config.toml
cond_dropout = 0.1
fused_qkv = false
num_experts = 8
width = 160
Rows from expert 0 of block 5, named by matrix and row number. Rows with one number belong to one neuron. Each number is 128 + 32 x the weight over its row's rms, rounded and kept within 0 to 255. All counts start at 0. Numbers have three digits each. After the name is the row's rms in percent of the matrix's.
# gate: expert gate (model.blocks.5.mlp.gate, 8x160x160), inputs 80-159
# up: expert up (model.blocks.5.mlp.up, 8x160x160), inputs 80-159
# down: expert down (model.blocks.5.mlp.down, 8x160x160, transposed), outputs 80-159
gate.33 083:159186126110080142067082166115094135168130153112107153163093107122136164209178133167213115147084106108163164118101127118127116158151127148163098092138082079116183090113113107122000139143073142135156150136126136092118119139160136122149089129
up.33 085:116104111097153175143222087138152139130144100122114115122139170143085137110084112142064147135090126138141125100159128125093066167070143100107134146133134096152112167155130107125249115131159097136154118096157092148130120110098084097152128122
down.33 099:151098111129137149097128162117121098143140135110150142214106167147083130113128116136138122107143160092110186121177131144116120179120077104125094142075105142095142123155116221156076107134142138157101135133069125096143085129170103073125162139
gate.34 092:131120134134133096048071159116108119129119154135155141121076166154137117166202111145162171181104128154118089166108139140166162166131133151076100161115144143145089171096129081108145151056150106132154121020155108100165088120152110189124184164
up.34 089:147085161120076174027147167139100140122178108153096164090110091117142112149124113161139158123099137153169105086174120173160100122141129090150118176172162061122147147113126061097154127107130106088120108133167094138112087104164150116091036157
down.34 100:101162149142143117170147173143144118134136160136092134064111131111135143082100115141194237140143150146138181143060142078128084109134163122132147112152120142144100140097150049104105116149127134082119148071139146128105149115124145202141110111
gate.35 086:078130075159029155093181158095088117133127135120117152127114112147140167162117150079096151195113102107089138155116150116136174186165117128130131019127101192094123146149130087118097147154161103201111167146129116091140116147156162128111170102
up.35 077:087143096142094084093122143142025129159124131116156105147124177058140185064134150086139158166140115110126127171146131160107165104114100105093121029165119169081125112132084131151164108181136149119176152127092121071152147139157113130117190154
down.35 094:054119121124104117122086097122073135112140108131158149104128154130137087165135142123193081199127095106109070106180150129117152090125121122102122134074137233099124137117119158141153132153097108154089111132108125079129111114191126133134141110
gate.36 096:130114123097110132158132098150194181118123120171137143148142091108131080108105099111129134102147166132160113129130189146121150177121121165122126136147131090146212134169108117163178147170155122101168116141137140135112111136189138096124127161
up.36 121:140156130101110095146101141133083113092178094059154074151078139167121150102106097115113149143225090117060131170097126110176120128017141111119140144132125124151122160101058141140104108118143110135129134142115128121155187178135132113176133120
down.36 105:104152108136135105168141123125115108161179094064110178096104106174112116127172085139142189154028099141194097174098127122067117155045123111119128129096142089149139095094175102125146097124107138147096123124139146122155088086140152147099115130
gate.37 083:127099142109135169182127092138095148142112115102156097098169114129112149177109083171207145134112167142130140140167086094099105130104097109086103115115152092070047126102128157103169132018125184133070092131115155110078116138067152186093124119
up.37 091:102070196112170181188117149130188107162145145120120095170172132125153192143148145179187021187146132169151097111104177103172114161137121125071122106151184079177072144106154138106150110126153090054111108118077112154118142156125135115157175123
down.37 105:174075138129067138100115091135173056129102162135117118172105081092128105116133102153148106163131128135151125110170150121146104141133123137045130158113165016134114107110104133116162121098089147168165114134162113072121154143127131157180158153
gate.38 120:125115118111079149087183125139087128193141206136166069188081107120167153163150164122107124156141122139158144129085147180131124153222124135156092060177143117159108099073070146139084122170143130113143086159152071093115115177176217152098124130
up.38 117:166127079185143102134105137126109056047139110118058117100142186124149119131156119146142147111148116141136118120172130017152132134082190144109133137082053121073140166116105125170116168143144107137111188077117163096135143116139117088168134204
down.38 105:152106122102166176156130164157095190210166130097202126198144104125150130123098104083180151107107129137102180115166138049118108112092074132111089125162063118065129071117142125164122153123121139143090055170119106100134131124156153042110131051
gate.39 071:155106140117123115116100130105113138145110084129122142047161169128102132158117086081153094075095148108088093135162120137116115124140116126165158065064139144111072138112141133176126105068093126178127117077094127168115114099090133113091112106
up.39 078:094121147130069128141031152144132174115124182115116150103182090151122141064148120171121124136114076157117160124105087116150144170159124105103098087116150166111093145172177162129133091178172131159097131151172177112118111136137140136149133117
down.39 103:097167154134066121153241141125172115127153189117122121136125154120127113149080125104182098140121145148122066139143133109134087148124126111113117139172107134149175167094126142116106111126143155099209116075109100127132102138126058152115030120
gate.40 133:116104100149063138056113152157081145148091124133141144123130093118151107095181112100180148223130139113121121126104132170163136115125180149082085127154170150146149182132119097091107114138200114085124106068139108139152111111124140168147118168
up.40 117:109156150121217095216123124105170094109145123120167098136122197126101153180126106140092126044130134118085137132125134091115114114112084101144162123105097149135156096120130132140140129122055135146134158167103169097117153125136116107094205097
down.40 119:131157142122075068070112105109063136110169153111155129113136208151153124165113154115124070217130153122107128128188157154115127166148132112161117160061129122100085141128128119102089147074117114151170128113081129131149117130152082109102207160
gate.41 098:106120145142031239159134089143127104146135113141099125142154115105164121059137125142036096106132132093144138109118146150131093124135113136176149060165149188152138147107140074129179140138138127100134173168078116170138109145172127116102093154
up.41 118:135094123112122139116150083156136138109110136144147137136140146174152040123130110128127112120203151144146111135114113163166136128138134077127059177123108128167144078116104121151128118129165088132132047090150201119132183137116236148136183168
down.41 108:164072143149126108115156128111137079128097167137096117084134151177165190130144095133184121113063135136120127155111147149104138100154147067095204124113129147169128178118162111133119111162090189127110200142092072119116098128120020129125089094
gate.42 096:099150152137065142201120101119130220136130120090139135162153106146141099083116139160109130162158132180140097103097131142163073150182168180147116151112155198172089141150136168145127129083101175146128138099095137137115148137079120118173154139
up.42 091:118134113137115189180167073133199187126107130125137141105124114100100062076102124151095109059101149133122166146116150135140039117105118169142166165110142128141159117142155132124134115158119116143097106142120153119136107095151106075082094139
down.42 082:134140113111090113097170086139151117087130155133141129122145155135172086071149153129091212136090129129121113162133068116148147128190113156098137089086142198151091103121133103111048155122113128126098094158113122121117113128139128087105151171
gate.43 105:123128147127115212156138145131126084150131151116141121110150159135143185115157113173107099120148104167140080165126174114144106085126129176114092160117139144128104182091107095134167174144157119116073152108086088131118108137103136020136177109
up.43 107:155170119133129176146208084144098065147144132125067120141155158157092119083151116090146116076112107144145150148185149124110132181113158138170126052073073128109085109119090139158165139140102142128161115141134123112127120115103116087152095129
down.43 098:095122132134104144166052149149127177095130174133129132123187117153104129067140112114176113116103076188091119173158062096139106152118141148199144165171090137121113125127163115161126163086123123107176121185177167139110139134112115140110122118
gate.44 112:134087112126110115085088133136097113102108116196130133151115167192090086101099158077104110069175156126186123134112134187137174177137144079144105098146128126123219096117097095139147139141172130123134066112128151120088149130163151148109130161
up.44 115:145108134154161140110119142090172085181196111077105187140113111062103173150165161131149137164143102182058145101167172118176119080122134151120153155117131134172180165181152140120120146119095059100106125128155057157119093123132151115214140122
down.44 103:130142097115105149143104128167171175094172142079128085142128147033135067114070151135117108165157097165184149079153117075119095123140145173144086096128106106149116095160093145144145142106195163122114063092149154169148164119167104117109148140
gate.45 092:097144090105148107121089101149107142129166127088159111124115111143134149127156156143211112169129142141156181139114102120130160173119089145150117141094078109083121090117100201115070150056084161122043127131129106107109131106145174244121156115
up.45 089:119145140123124113103175140140095117107118163118101132130104219115149132154121132139073160144127135183168104144177146141116113141134145169102083084078132163118086133128099098140243129078166140148064119106203135086115089123157169090146103169
down.45 078:131123143107183133114119117117132084119125139156158087169094124133133128141138107136084103102135088078120072128165126186131128125130111106081082093183145163140150108134114137168090097178132155137073129183089151110159110127131138069156140097
gate.46 100:089118111131185146135122140132172128113066026145086099141129157159138086145085159096130118061137130110164107084118177163122124173132155132135131178136139174156225108176138143102139165191102128054166145126113119135104131112151094154074075109
up.46 125:116148126078121078109141133059142133133112135114140192139195135193142194118151144121105148137151118115121169088141094070158162129101135138126185102106131133123096139013188124093145146150167100106139176138129069134103148085147168101087118121
down.46 114:113157102170108082119089125150125141108130142141112088083192118177119083127114123142171086176117182120153163086121178081100168101102132123153098098152119224126135114040102112097104127083074147118150116111154181132097138152132111152129130143
gate.47 097:155131143135105098125149167088179091129104136163126169095148155091117099125120135096117103111152073070123140074090147078091131137183093173147094156143159131167142173166158116162189139232095077143131165124082145137079095111121140043122092133
up.47 117:158063138200139087085099102209091087123164116085121114120129103107073140158128100129138110123089144205026113173113131185156109095091142089112143191158138154139179161058048118073115154142167118145107091110109083121152128088168100131127177130
down.47 104:149079144058109096094155144027091161134173116098143140132128137132087116127124132129156137107154152179187128174126132162090090118071102090132099173091122162140155102060181148038105129145095115141132173141177147110137117150166160126105127135
gate.48 106:161160101141129026103120193113183117121131148128138153111106171145155154094135187038158111105142046104077116140105192118111135162147091175155131183132133125191192147145125153154081139174115096154128174110089120146108128131138141103146080152
up.48 125:089072127138149115127101118154103095162180168094147095106085105175123165124049119142130125179091146134137106075103110180172127131189175139156185129086139110200116186140144125082126173139118134083141193125110214144117151089106102113091118125
down.48 103:092092121130165133128150140107113150112196171088090143144101151156114095107191113080118135185162133152109084085085162161106118124177095134181072142171110109198106085133121130087091166098146126072085082111117050151133109153118159162173121129
gate.49 112:176117141120096080130173097177107165162151137111143116144126111153141100046180143174228106207127128145132084139108103152129094089146130133176120102137106073119062093110102143126083080170176110138115109060124122144159114128157116113159072161
up.49 109:167197139123127159142152125132124109144140132130098119143152092099142133121097157179146099170131095113112176153137146115112136132132130158182139041104129091119063121107092148086060141087102145148123180110135141135129125152118084133141058111
down.49 109:179122118112131133129159073130154098106112086146109106144187148106124097116168100130100091161129071116170160132111108150115186114107154168101135181142199009139116090168101112131155148157125110127155068163153114130130170140095153112141121141
gate.50 089:156128124143109083113176195141176131148142152117170145124039197147134117117191145096136052103126094134089099136142126136123133156113091157152137103167086146154178134115083075201134108173149107133115139159094083114129107114145161099155141174
up.50 087:072146144175105190126097118145139118129130158056071100173185091186108124091150105109148084097149135161151155136134163123088134121108125133089095157114108095149127141140129128105159100115155189101107104136143089101120147057117085082189115105
down.50 087:123119125084106179079100147072133152134114173129237153105181134185124142127143104138104061151119121180127117141145092163129175165116124119121138120166138085150113096149143084105133133073101102083167155130116163116123101149086144052090060143
gate.51 101:113101137108135092131081126122112187088099137140175145110104134143099077142183115180163170085148122151108154113123108138130117046091123099131097166162111163137193108116157096130132118131113125105209107159144147139131126098130183204116128150
up.51 090:126080137127132109136083153117155148094084156175143160089101145148113076138184087187161165083136126147154113108122123127129117041188124123065118138143135160160123117140153067126176094109117090092103104097188139163131109122147115168094175141
down.51 097:085105118157142065166108138142177129134157140137099143107088068142115150141084153090206168098139126161090070138105105069139096094137130110144114034068078170126149170143128165107088120150083132084124163131124125154131121102161135135129106143
gate.52 096:161162107136122127061086166116084109110112116170153119117119102128155182063157114106194233174123125081121069158096133137144168110162134128088124101142099175115153133119122188138170095080184123089084159108225099105129121112122105173098166095
up.52 093:109131170119175124204161100121200194149174120075079099147151169096133104166107159151074064081123085143146129093135136126108073112099126115134129145109154096167090115127099089095102146169111131142160124185066132125121112143123144100149070154
down.52 096:171133144121113050094114117118063105104135153118163100113160208139147139167148133138091118171125103102115128130173148170130139174143132112136130162104148059109164123128101103102106122151122140155135118096102129118129129155094104141119144153
gate.53 111:144146117113157067142141176112194124112116145121109151089099159122153125144095195084075129126130052094078108140091170114152107134181105199149111173130167188174136148150126113090146157183094112139102185150127143119081127133146147088145055161
up.53 116:113089107087157141154112134096170107139135131103175127087101150083107122123043163168124173157119132139082174123132182129072139149115083171112122118141163112108073116048122165129131165119091157146128174148174161118036180147172181114111111195
down.53 108:127103147185159155167133144162143180117103121111103139191103135098089158133205160115115169152142099121179159121113100127163103120129170170155154126133141158091099142074122116106185165099177119128148095082066094133043089109141091148155138075
gate.54 092:143102126126091121161115100163121145095165104140157144060135126160171088129127125206150155155187148141149206136116106111146085056142163073127118121129122109075137089169086124082114133152128151082149111104161126154097100149130127161153072124
up.54 090:120160139172157136087092140119135136164073084145120150125150071098113141132093097101152189110088175103131127149107154168128155142154152201099113140107167114120096184148162088171135165090089145141162154130144116134153140099079054101100140100
down.54 093:099174094131120083097140158126136162106109148117179144113117158101130135103140162162152183101158155084099091092151116133152134079151127150146124155124146175185099120101101146163163109194201125155078129175060159112134102143147152108128148097
gate.55 127:150148093136148156134098117112143133043174105164081058160154126113071063123086136113138129070118127112171091178119134142088126091125164077139117110135131172124172077148178155097141150144152099091151095119114171132048155098141131149118078110
up.55 129:123195113191137124140146143086168181078184105156111080172149142063048070099101123114133118102129092121120097167136163150104143118162175095114148127141167149128141140176213172094112133165128092111093131142135166148042103119103109098131086109
down.55 115:136175147089136171124119136167108085209189128142156210107150128076064184096164109101154134118116067118088125152127126148149147105175065099120097141102159108086107123154054120102130147110105144116103127130104079124054125145115144073131160158
gate.56 124:173132169135111095158178052131216191141101132110165149144148074118117064102144077155171160119105201143138110136102161116110075115116158189135130116126128146133169143156114126137162143160166123103173141095148127157148090132134095095132127109
up.56 127:167129159113132155163128107132148164116097108121171127130159040107120097104132065139180151128089236117105175154122135109142132172116156167137144075165150080078125124182128097128075119109136116112156129151078125188148112123141122143140141099
down.56 130:141058107142138105147100151158197088140104129139142094113102159105063152128105148128124144120219157121133183128098117120170095081185108154122095069123160144116075126147133103134094140097114198109110102159146130155170173119090145177127143105
gate.57 080:127116182139137171182086166128117120110145091139164106089169197130123168201121124160143055150164160119106124109088116159146107104162139184086122190148177141146067176117147111132079144124117156135096126097094130172133155125182153082126153121
up.57 077:145104148132102123144089156109193102126144091163130108129121148122136160168059118146178092068155138137137100134126182153194128093077124122081164110132148137179127138110104089162123139148076114100112169103096135184120135128126100017099154170
down.57 095:062112135142202194118146137144113127179120155106143131120048082117118170125125112073104127174126182151133151095119147142140100116112136123115144128107142110153069120116118195126145074056142158135061187107088173115115145127165143143141124093
gate.58 070:087117110089171087150106170123162152121120112096119167104113155160076125152108136132080085128115119143129095164167061133143095111114116118146162210121140111131066138151125104103126118050099104138033090123077124111105113090071107165164143107
up.58 079:117141148140134135073162086125068111168128101142118155115113168125164170072125112086110120164128151153150130158135125210114126145134173135044127202104188160116151167101082147161130091120097140117255099110120106123157153142122112066141105155
down.58 098:156093074142103127131146129120165131121123086136104134146217124150133133134124130134068130122117132117144157102098110097122152129122116156099136217168153120080186117155098081115115128097095094138005127152108093145139123098134117105103166177
gate.59 088:099124140161113054123081101126113127140150154092116152183134122128164158150120174115142110200170113128131101143098156120137147160147137170136105110162122186144150146130121203100099159109162143120060189102116109155136121127130094061199134127
up.59 081:046146093134100131116140196113101138127109118131130109152161169106145105173137127073089111148128147178114153103172123135153148223100133134160109125131077192147209133135176149141078125121143146156103116132121168077157144152106075079138187104
down.59 082:144155141087124097098142076128060139121158178087119098084103151131152106145129163169134102173128133145158059139110127123115127075128125152143117079092154158122094103129145106130211116170093154151089124069064217124159128146082135191067104118
gate.60 099:151137113129205176172153132099145067154116147135108169098168168117112151088130135131098109102143083111093170136090180123116149144159129154125091101121173137162067168127127122143166166216140095174127187134031158095092126121109150015140162153
up.60 119:150060052147089097131122162103123162071132134089111105141087147075110147149128203092141116154135102158142117154143148147100185104042096131143150162152069147148195125087109126090131127103115101130136150155141123167119150112155183159130112110
down.60 102:162072172099097147149141120115151066173157136086112163101119111087125099097149226135121127153138118164122121137106127130120158110037128131141099160124060156144163125091131111098167148112156134105126110101144156170154094137188080097125139174
gate.61 103:111102132079101094161119153135155104145154100156110078134161163120170122083144154090109133077160089133091156112087096128083164158153077154143132137122138097192175137150146137126220160203097102101154132137111181161106062176143139067095090143
up.61 123:129129139197128143094128099090123143132119164163189227140102080110070130108126170146124102140009144096124147074147206072185042140086204093150167143140115147093104130129151152156155148122143179127112168136140069127110162081095151121125115100
down.61 106:101118114090147130106128141150117097121123162194090043106119148135104130136148145104157091123224149101108144073128057097073068148101071079152122174102109155110103108124104124158175147146124082123126101119123206137113120196102108133123151122
gate.62 097:174165158118164132118224138164095096137153148080109116145177154151124143173181155123110140158137116153127094148166119083121162160105132121183110112102055116112092104137111084133225126081183134172084120131158177127126151101104164077184096099
up.62 095:171148150145128180115203135127128067138107144102068144145179134116137116155138123120095103153131085131111072159158142066099100209085179150163132104094079164147097144136149107119187151114201090176161160122121184126120149096100128074154133097
down.62 087:127113134142135192058108121140098121146105088109140153120132092118121129168103118159064095158153120140150047120065144131144131221125134141139169161139113126117162106148152123067201140105123129113084153151129166102105158141108148180123159160
gate.63 102:185092134120096089159148129126120122071169141107118124117133149123159104139141129220175145177176111217169126174143150077128070099113160113100069094156113137100137129127108183070092145155157107092164115166123110145099130108112170162177153166
up.63 086:083171139134211065138086133163152153172107142149137095164112103124104167113122113080165198097086133084109138120112182178133167068139091172170131073127139138143140133154132149164172112077102127108077119096117125113146146117118078190105167097
down.63 095:107126111118079180086103165136122107047140154158112125137103179130106094073139107176135146061174135051125167125159134172115127157130137159118122078135135107137171127118136087192133109141144124136111119171137144102138114091159117088171183168
gate.64 092:118150132128068131108116130092131122132095070149105175118159096134134159184148111051119140065134119114081149146127127074129129158102110119141108100141083149130195071115091097108102164121171112106150150156154120080107101129143153186123100144
up.64 091:135140184146108084165174163127111155152119087129147182102171123136135151158189134088143140128093100130112103120131165098139081105119114117130102191212149121170065158151098131103112152139185113124129129147187089139114096104091179122126162179
down.64 088:151175075141115049164182097122175114126147162097103142101122131140147137082119140136137186125124152172128108135121117123112133088119145158121138176111108108171111130109119069112115125071139121122143149124073124128145129140114120176101085172
gate.65 115:081123125149144060139141156107146151104132123093169134225089126128116109138122134100151176145099117186064169125087124086135165243115078149123116133118116167160209148128130190138135147121122096111127108108162086112127084119090087169118111134
up.65 105:125133096130117093146140202071112084157120149146218129120110111142107164121138133147074126092173100129100116160116141071132139075137064140128097156179175156128134117092143096159138122149192129182035108088100104142133097173150195053131112169
down.65 111:111135170123144149110096086179118119150129136128037121093088180133082132137109107065182168133113110152169068153058146113140159124120183106139162096131122169068175140103142134132114129138106150144157154137111208162145172112118140115151087116
gate.66 092:150091116109091155098091139089138147156119081153129112117161112135121091170080090142132104105143155181128118106134127130170132102151146049116125098126142155084126116106137066126111156146112133125213153111096140169144121142156094120101130123
up.66 085:129116131118168204174137138097138103142123105122136145133145157091142121184103118146083030155149128149146119134129172087130114132156145124140161146140080126107143132113134079151101168110171087120148170112084192152165108152145087056116125166
down.66 104:114117148153221103127194130141144104101125198137128136135101135113125123089122126137069155093139084118116158111089123142134103084158152107119151100145158137158052148097129129135075082173177146151022130115108114096114144115143109077162099126
gate.67 114:110093093155132161132121181134143183154131148156111143146109167122143162145116116119071207109122061117138122123153161158102144104140079100080138077162138110134126137141129127145118111079164108071152163129186087140135064124173075084050119165
up.67 112:113153115106101105135149097139112082089106149113127141139085138092118129082135121116149083138137168127142095144115137131135126156127200195077086165146192119189129151116073095082163199168158125126094110086096105082113095118089150121173124146
down.67 105:122136117138113108123166109127141140184096155124131105103088128095132161156120133131123102143121207144145067123103142113130143170136083192076159115108173162166140100113129112082142176106129133151159146125135136070097144174080126161078110117
gate.68 105:179135113147146000158129190114196157135094179124122151114114178153146121113134172092137157085114071131099126109105134124156154142173101175113110155155162092215126158124168148125137112187107067132207155153142106101094080122082144080118101172
up.68 122:123098076228131093126140082111158170179062157133061064106182156203148158111085160125121126125146165163027131122138051132168112130129063128166144130136152118096134119174125135136125090117115188111136162117119150110161107182155137118115161073
down.68 105:140098153019131072114134158128133100090054157151197201137194110199136135145162145139156127136095179154208141131135207145082110102144173141167124148125160119108129143169120121149121110151146078116095085133115103122156165094170105171126096166
gate.69 119:133137096132106194120151095131111161153126072112031152136179079095117144119114149140164121201093115103118167115157140142132157166090186115147189104112131097108109161182132106070102133128141138113153184134094149136099105106112092147156055153
up.69 118:089150090090102089109078199097102106132140123130177102148106162153116158152155162137117125141145102102139129135144138145112150121139078129147098074196105184113161108130137108132111154162190119071115086153158090136083127133178159133128198089
down.69 107:096117150144167075137151095122096122140141098120096146093117185146098141100127130092216121154130146123132052133134164146132146113115177099157140067088117162080103166120119135124053121093117135087078201100084150172135130126130119132107163164
gate.70 105:129166127139156041098121175105131111083163093111153158122030169070145121128063199098065175133086113146119128117095139164194123131152153144146164175124126154193177166136099142112144199178109087135093157176149130149128119116184151114068066178
up.70 096:140081139146097156152103104134143165164105183101098058165180106194136118153142098114148112133154186113150140134157101088103175110100125117085104072138141091095123073153151146093151100025159159110158079123155130100086141103069114220155169061
down.70 098:139122130143105192133099158112131117095095171113204174080208136213133153082079098145119098126105146095116157114131142117155156105092156108132180073118118154101158155157106144114098071033096098082098186125152142115118092125115146155073077191
gate.71 070:111120168121153177201120108119094147165108127147157149146168170109113156115115106137139054117156164078155237123184135137128187157103130126133139074084165135075118135103130152169078115044164172155075129147121220119145122143136136156113096139
up.71 076:106111095100122110118143133158097149106122137144138179151091112133123105105085116149106107127138111137080107157153079177152143141113099139106147046113192191147152154096112091159157143071148109162106110126188119170150090135137121194099104163
down.71 103:140181104121173121121154130125206145126152082137112154178111125158106114183101146096125161118097162095096124114119100153126126110109099113125104052079105146131218150141125139119119129105113111076165130123103152149138089117152135103129125214
gate.72 089:194118158160169190186106135142162128127125117124093158053200165119094152110125134168122126106134098124121088164157138142126087075119137155129156141094154135138050130124142108112153122125076119147112147127071152147130148117135157022140140078
up.72 084:081181138144076163140117111136085129080124097079112070163108189105148131086151115143145087145108187159143145101096150161126161223100131125126132105125063112135098133137130221141134126136103155119156122126090106119145111140143104151117167161
down.72 080:062155137144119134139095171140086123141169091120103129141134154154106123125065122120178135115104142096124119109125176140124146113129119075076129138150138073069159155118107188131108076057107154161101192134068095153154121123131141130095107085
gate.73 104:143130130176099208097191120169150082169095112189112117151109108114127162180094134116051124119101112109117085109125103119137095144128149119125123110140149159157122125056108091127162139125181132104160158111115114104111136142104124165071118138
up.73 095:127150125142132170083172189176123125188135107160149117157145107179106107113126171144131123187145093152120111133070124135137136146133103096171082157152138132150119095143167124078140110148188105117128072122071084152117144137138152102134073057
down.73 107:103124142131111065081105089083094117060113109191044135047110161157096139187133165127101140196137100124133097145089179170114148108174177126159193195099181093136114194110121125117146094139136108126117199114178134132123123123118088176139113177
gate.74 101:124154153137067107109126112130108174167167131121099124101136140145109130160162159151145200154089121117151213108137135142116146082144136095161112089150094068102161092130124072116091098166080143114210136154163087104135137126164145145128087096
up.74 107:098184196140124144090122075118146120148115120140113109131159082128100141162114134038144153111116162080122122099110180145130121162138147174162150204091099121145170151105139056173137132144061108182160154081122162089168184171188110157117126085
down.74 092:082161088128125103099074181112122141112128129122177138105138192108116121137117128217145152149143156112142130091135128143126139173138102160146122170160109146164068111116121219161162114108228136201087122111165105096131103127164124139105148116
gate.75 100:127145130171143057135151134142217160136138146163157185151075113129161092102141138113160176118109119129127123122104120119155114155161157149127124090112129145137202164097072111186121091189126128161194134122159133123150171142114078142113105161
up.75 098:136105152157109159134143093108132106165094147124125069113096069141086088136153154148177181132114122235125145140151124120099116129083106172109153109074121108163167112088123133175113173056170186079147118147134177117086084194138125228080118135
down.75 101:148131127121127159143097148138079155106127168135084171174118199132091087153092126112111180144103140164121174137175140153182116158124165139072111150163169092130120131085189110188135145097088099142056139084096103130081151106137127139172149082
gate.76 088:101149097172107121122087124078218082123142169101089181102132104107122151112124194163146117042089086140110133143112145149096117137137072230130111079136095167171114119134132142122120121158092108101162143167138113101121120112142135116192170072
up.76 079:092111126187149123151133070107178094119098166084136166129084161101118129121103145141116117053149145142093154112120167172068076117158093226158132115143146144154113128106119074088104144150112136124146193137103117112125113146107123136167141138
down.76 084:117188146118096078081074177114131166129058167138136072129152103092120158063135148111185118122145161098129190169170086141141147188163114169107083167103093142124139124111178123110087146034082141085135070082081127162126126134170119130191075126
gate.77 087:153106141119114053110068168116087128082142151160173147124089103110130155095115106121148182107126122132093106171146080144154160047111072112065139118115176178072161133116125159138145134063098119101166069135199110120126106138122162172113154117
up.77 070:143159143161136126144124092097165176143126095120098132140139157158162127000140146123122117137131111130129084125078196143116101148153140156152121154125134207145076154134131150121133184131153094098085179111074099114140098152150092096123171126
down.77 107:155097145123165220125182131118197070150112149130153107126136156121124169072115091166051094137127160154164166126104138146143145252122115123119113091188126069156147115127085158120167103131152166164095115087151088154129155160120098180109151102
gate.78 090:134112088095128102164150181055153127137118160100107112089158143092119136114153110082088093115151086120098158112128148075113142159162105162161103080151149126203117134146154149161171153195139101172156169132061128107093094148131136049134110156
up.78 112:147091123057143140104121127099147107163176099120115090086095133141099092136187134133141148148126170204146100081168065145134146125096149172134099152128132113137164115189156112169134114139127135092119084115127092113054108161122117113180105100
down.78 092:151104133189162127099166120138147121097169114145107183152071120158115157095082129110039192136137212209067143094160180145110130108122129144129124162114118053114158135150114158131121116101116131072106171126108165114078156090150131111095134141
gate.79 107:142144120132096101124145135086160084126156197096104148151156113152120163108168176068118131081146085108111173157131146072105186101148121178142122058122091128133190152105146056153115144106156119146145135149108121094093123113152142091192118108
up.79 109:106087138126120091106172131127176112138148210172151149111163117144067151145151137097111103132095110140080128175114130059151180084145147128097077109040124156092132144120147074160087097070145125172129085099159146080096134129085120116194131118
down.79 102:099096111121148117119074139142132096103146234133121103142152153125109093083099155126129155223131091133103141174155120094128174111134088151082142169185126144087074102098110104144109110058099122151150147164070120062108109128115122130072062129
gate.80 088:164143092126161108122140137121177131145122119162122099145141128125137072157138146145127141069140127099159157137089184146199078008143143173163137118156115156155231101116123094090111160049114150057131213122067106144122144141113136169108125122
up.80 082:174133131106135113124132136136116128173097113104130128140110084122171144145110137110179131096110134091102174165125140155158133040174133170210117092179099115134224109118140121127036157080106131088161163128027091120142155123146164169161139062
down.80 096:097134154124103051131110156120101135094134165129155110078148159100122119134140113165186131147140111107115066123167115107131095109131137131125109040117149255164113141086114145139225124225092149131120114101158128114118102138144148181142100143
gate.81 089:084148111119090092114180134109125147178165154118116141150140059125160121138149128117119138141119111117088225100174138145158130121150111096179145117183107047146160122133109155132124078124111083162183130166141101133088103143133168217131054142
up.81 084:233092148130153136119118198164149113147074132146149084076168132137136094128133138235179073161166111130148122105121129120159180124109129084152096109143124086102028114136130133094130156107183146115153141076109139140114136109131131134132119102
down.81 079:171112115129137111131092113113129111112115153136113113146164160142155151141099138055089086191105106163116156138134156136126144141139118131138135178122148113125000131109130162107097115122080106155066135145181114116108140152104091043100163136
gate.82 091:140106101118164086108099186139164166093095099127138145098102126145072108165090118042155067073119129098037129128134145118107207174115109116120160165148134091147117129179150099126117136129123100180054121121112171136104130085123131122152095122
up.82 087:150130161131138086162091104140109132106144183126125136147124142135113135165165102150086090169118151122148103092156077139122109105118120110072140052082150094117202117096153204149134047148112127160174084125052181139145124144153142116124088140
down.82 091:144092146131138064126135140137058123099173104113098106106166164123121066073106117219217097157104147099164127178132179104113125135121128113112123075090130055111090145113154068138131100103190103151041113168138107123133141121088097116085195133
gate.83 103:181143117098216107172090092114210176117120142157124094133125084114137126135082094161134154073102127105143069141078143089099093092124150104108126136099080141168182084139099096096179143117121137056145150078140132161120148115161148109124163116
up.83 108:113120171161092100121159137109114111168139165104154130126159167129120148207150159107085036121140092126091196096155133125135136150135095097168090079148112175134127143113159191152106135143115095133150096200117147062100089128109132095139148115
down.83 115:076127155151233116168108131132196138124120075118122123126120051119110125154151115159149147101129131168136097163088101092143122075118116122112122116174111154146184127156145153097148104157118121120107145154161120128118117133140168126113110127
gate.84 097:137173163135091186080112057104126121149119085119085064095126120161101155132126121146112109144138128095160159133116156146112139102118137127139158223073085181117144142145124161060124146105154164080181154157068117162121140122144095140139113101
up.84 094:129135144092081189083150108083122128123134085114090128183130080149130121158142148150103079168138117103140180120096158147126129193089162111147170175136070104144138097127131175107084158096178174087174160136090115191128132132146119165118048127
down.84 111:148152136112150108161064113155146126092125118122166163166099144172082093122098098088162123153132102112107155073124108131151153133132103122096133107065150074145126097122088076109134140080088124134096090127188166152140138101146132193135121068
gate.85 091:104132088149127093079147151104129150116154112126054144155107145142114090129123154061112153138119115105084168108101159140114141206122130122116145153113134141180181134166164203112141105083128110171115119158174128114116143115147055115153049119
up.85 081:135153119087117132082104099107088126132085117116155114117150051098153118085182092097159131151128162127131129101104127097135055114139130140156136210100091140086087128082144124112157135151088162119120143081129167140124144138071150175112138120
down.85 088:155112128132121110169139149149111131144126184149083095133108095125158135195088119080057125084107110152123097174136133126111092051150123171150134085169152112105027126091152228153165129165150100118159116141168116146107121117113072089128085091
gate.86 100:081093134118131175125101093179141114098122062150056128159119183170121064130067126112108078057149101103152134127136156171148133154082131077139120125131095197170242106157118109132148147189134090078144142120102145113122131119186105118103107145
up.86 113:111156142080176183167130120132119131098110075140128118177120154196171103139073063168084146066134180127151142038133123145146093152124139058142182177133135157122124086113138186160161139122150092138148100147111113171115146103140117162051118112
down.86 106:122148148163175149163154151135102110148117076133169147110114148162132147094177083085159202039109127093099131061175129145115105125126132052126096131064121140117105175124123131128136135136101166119114144133137141125104114178180133092195116130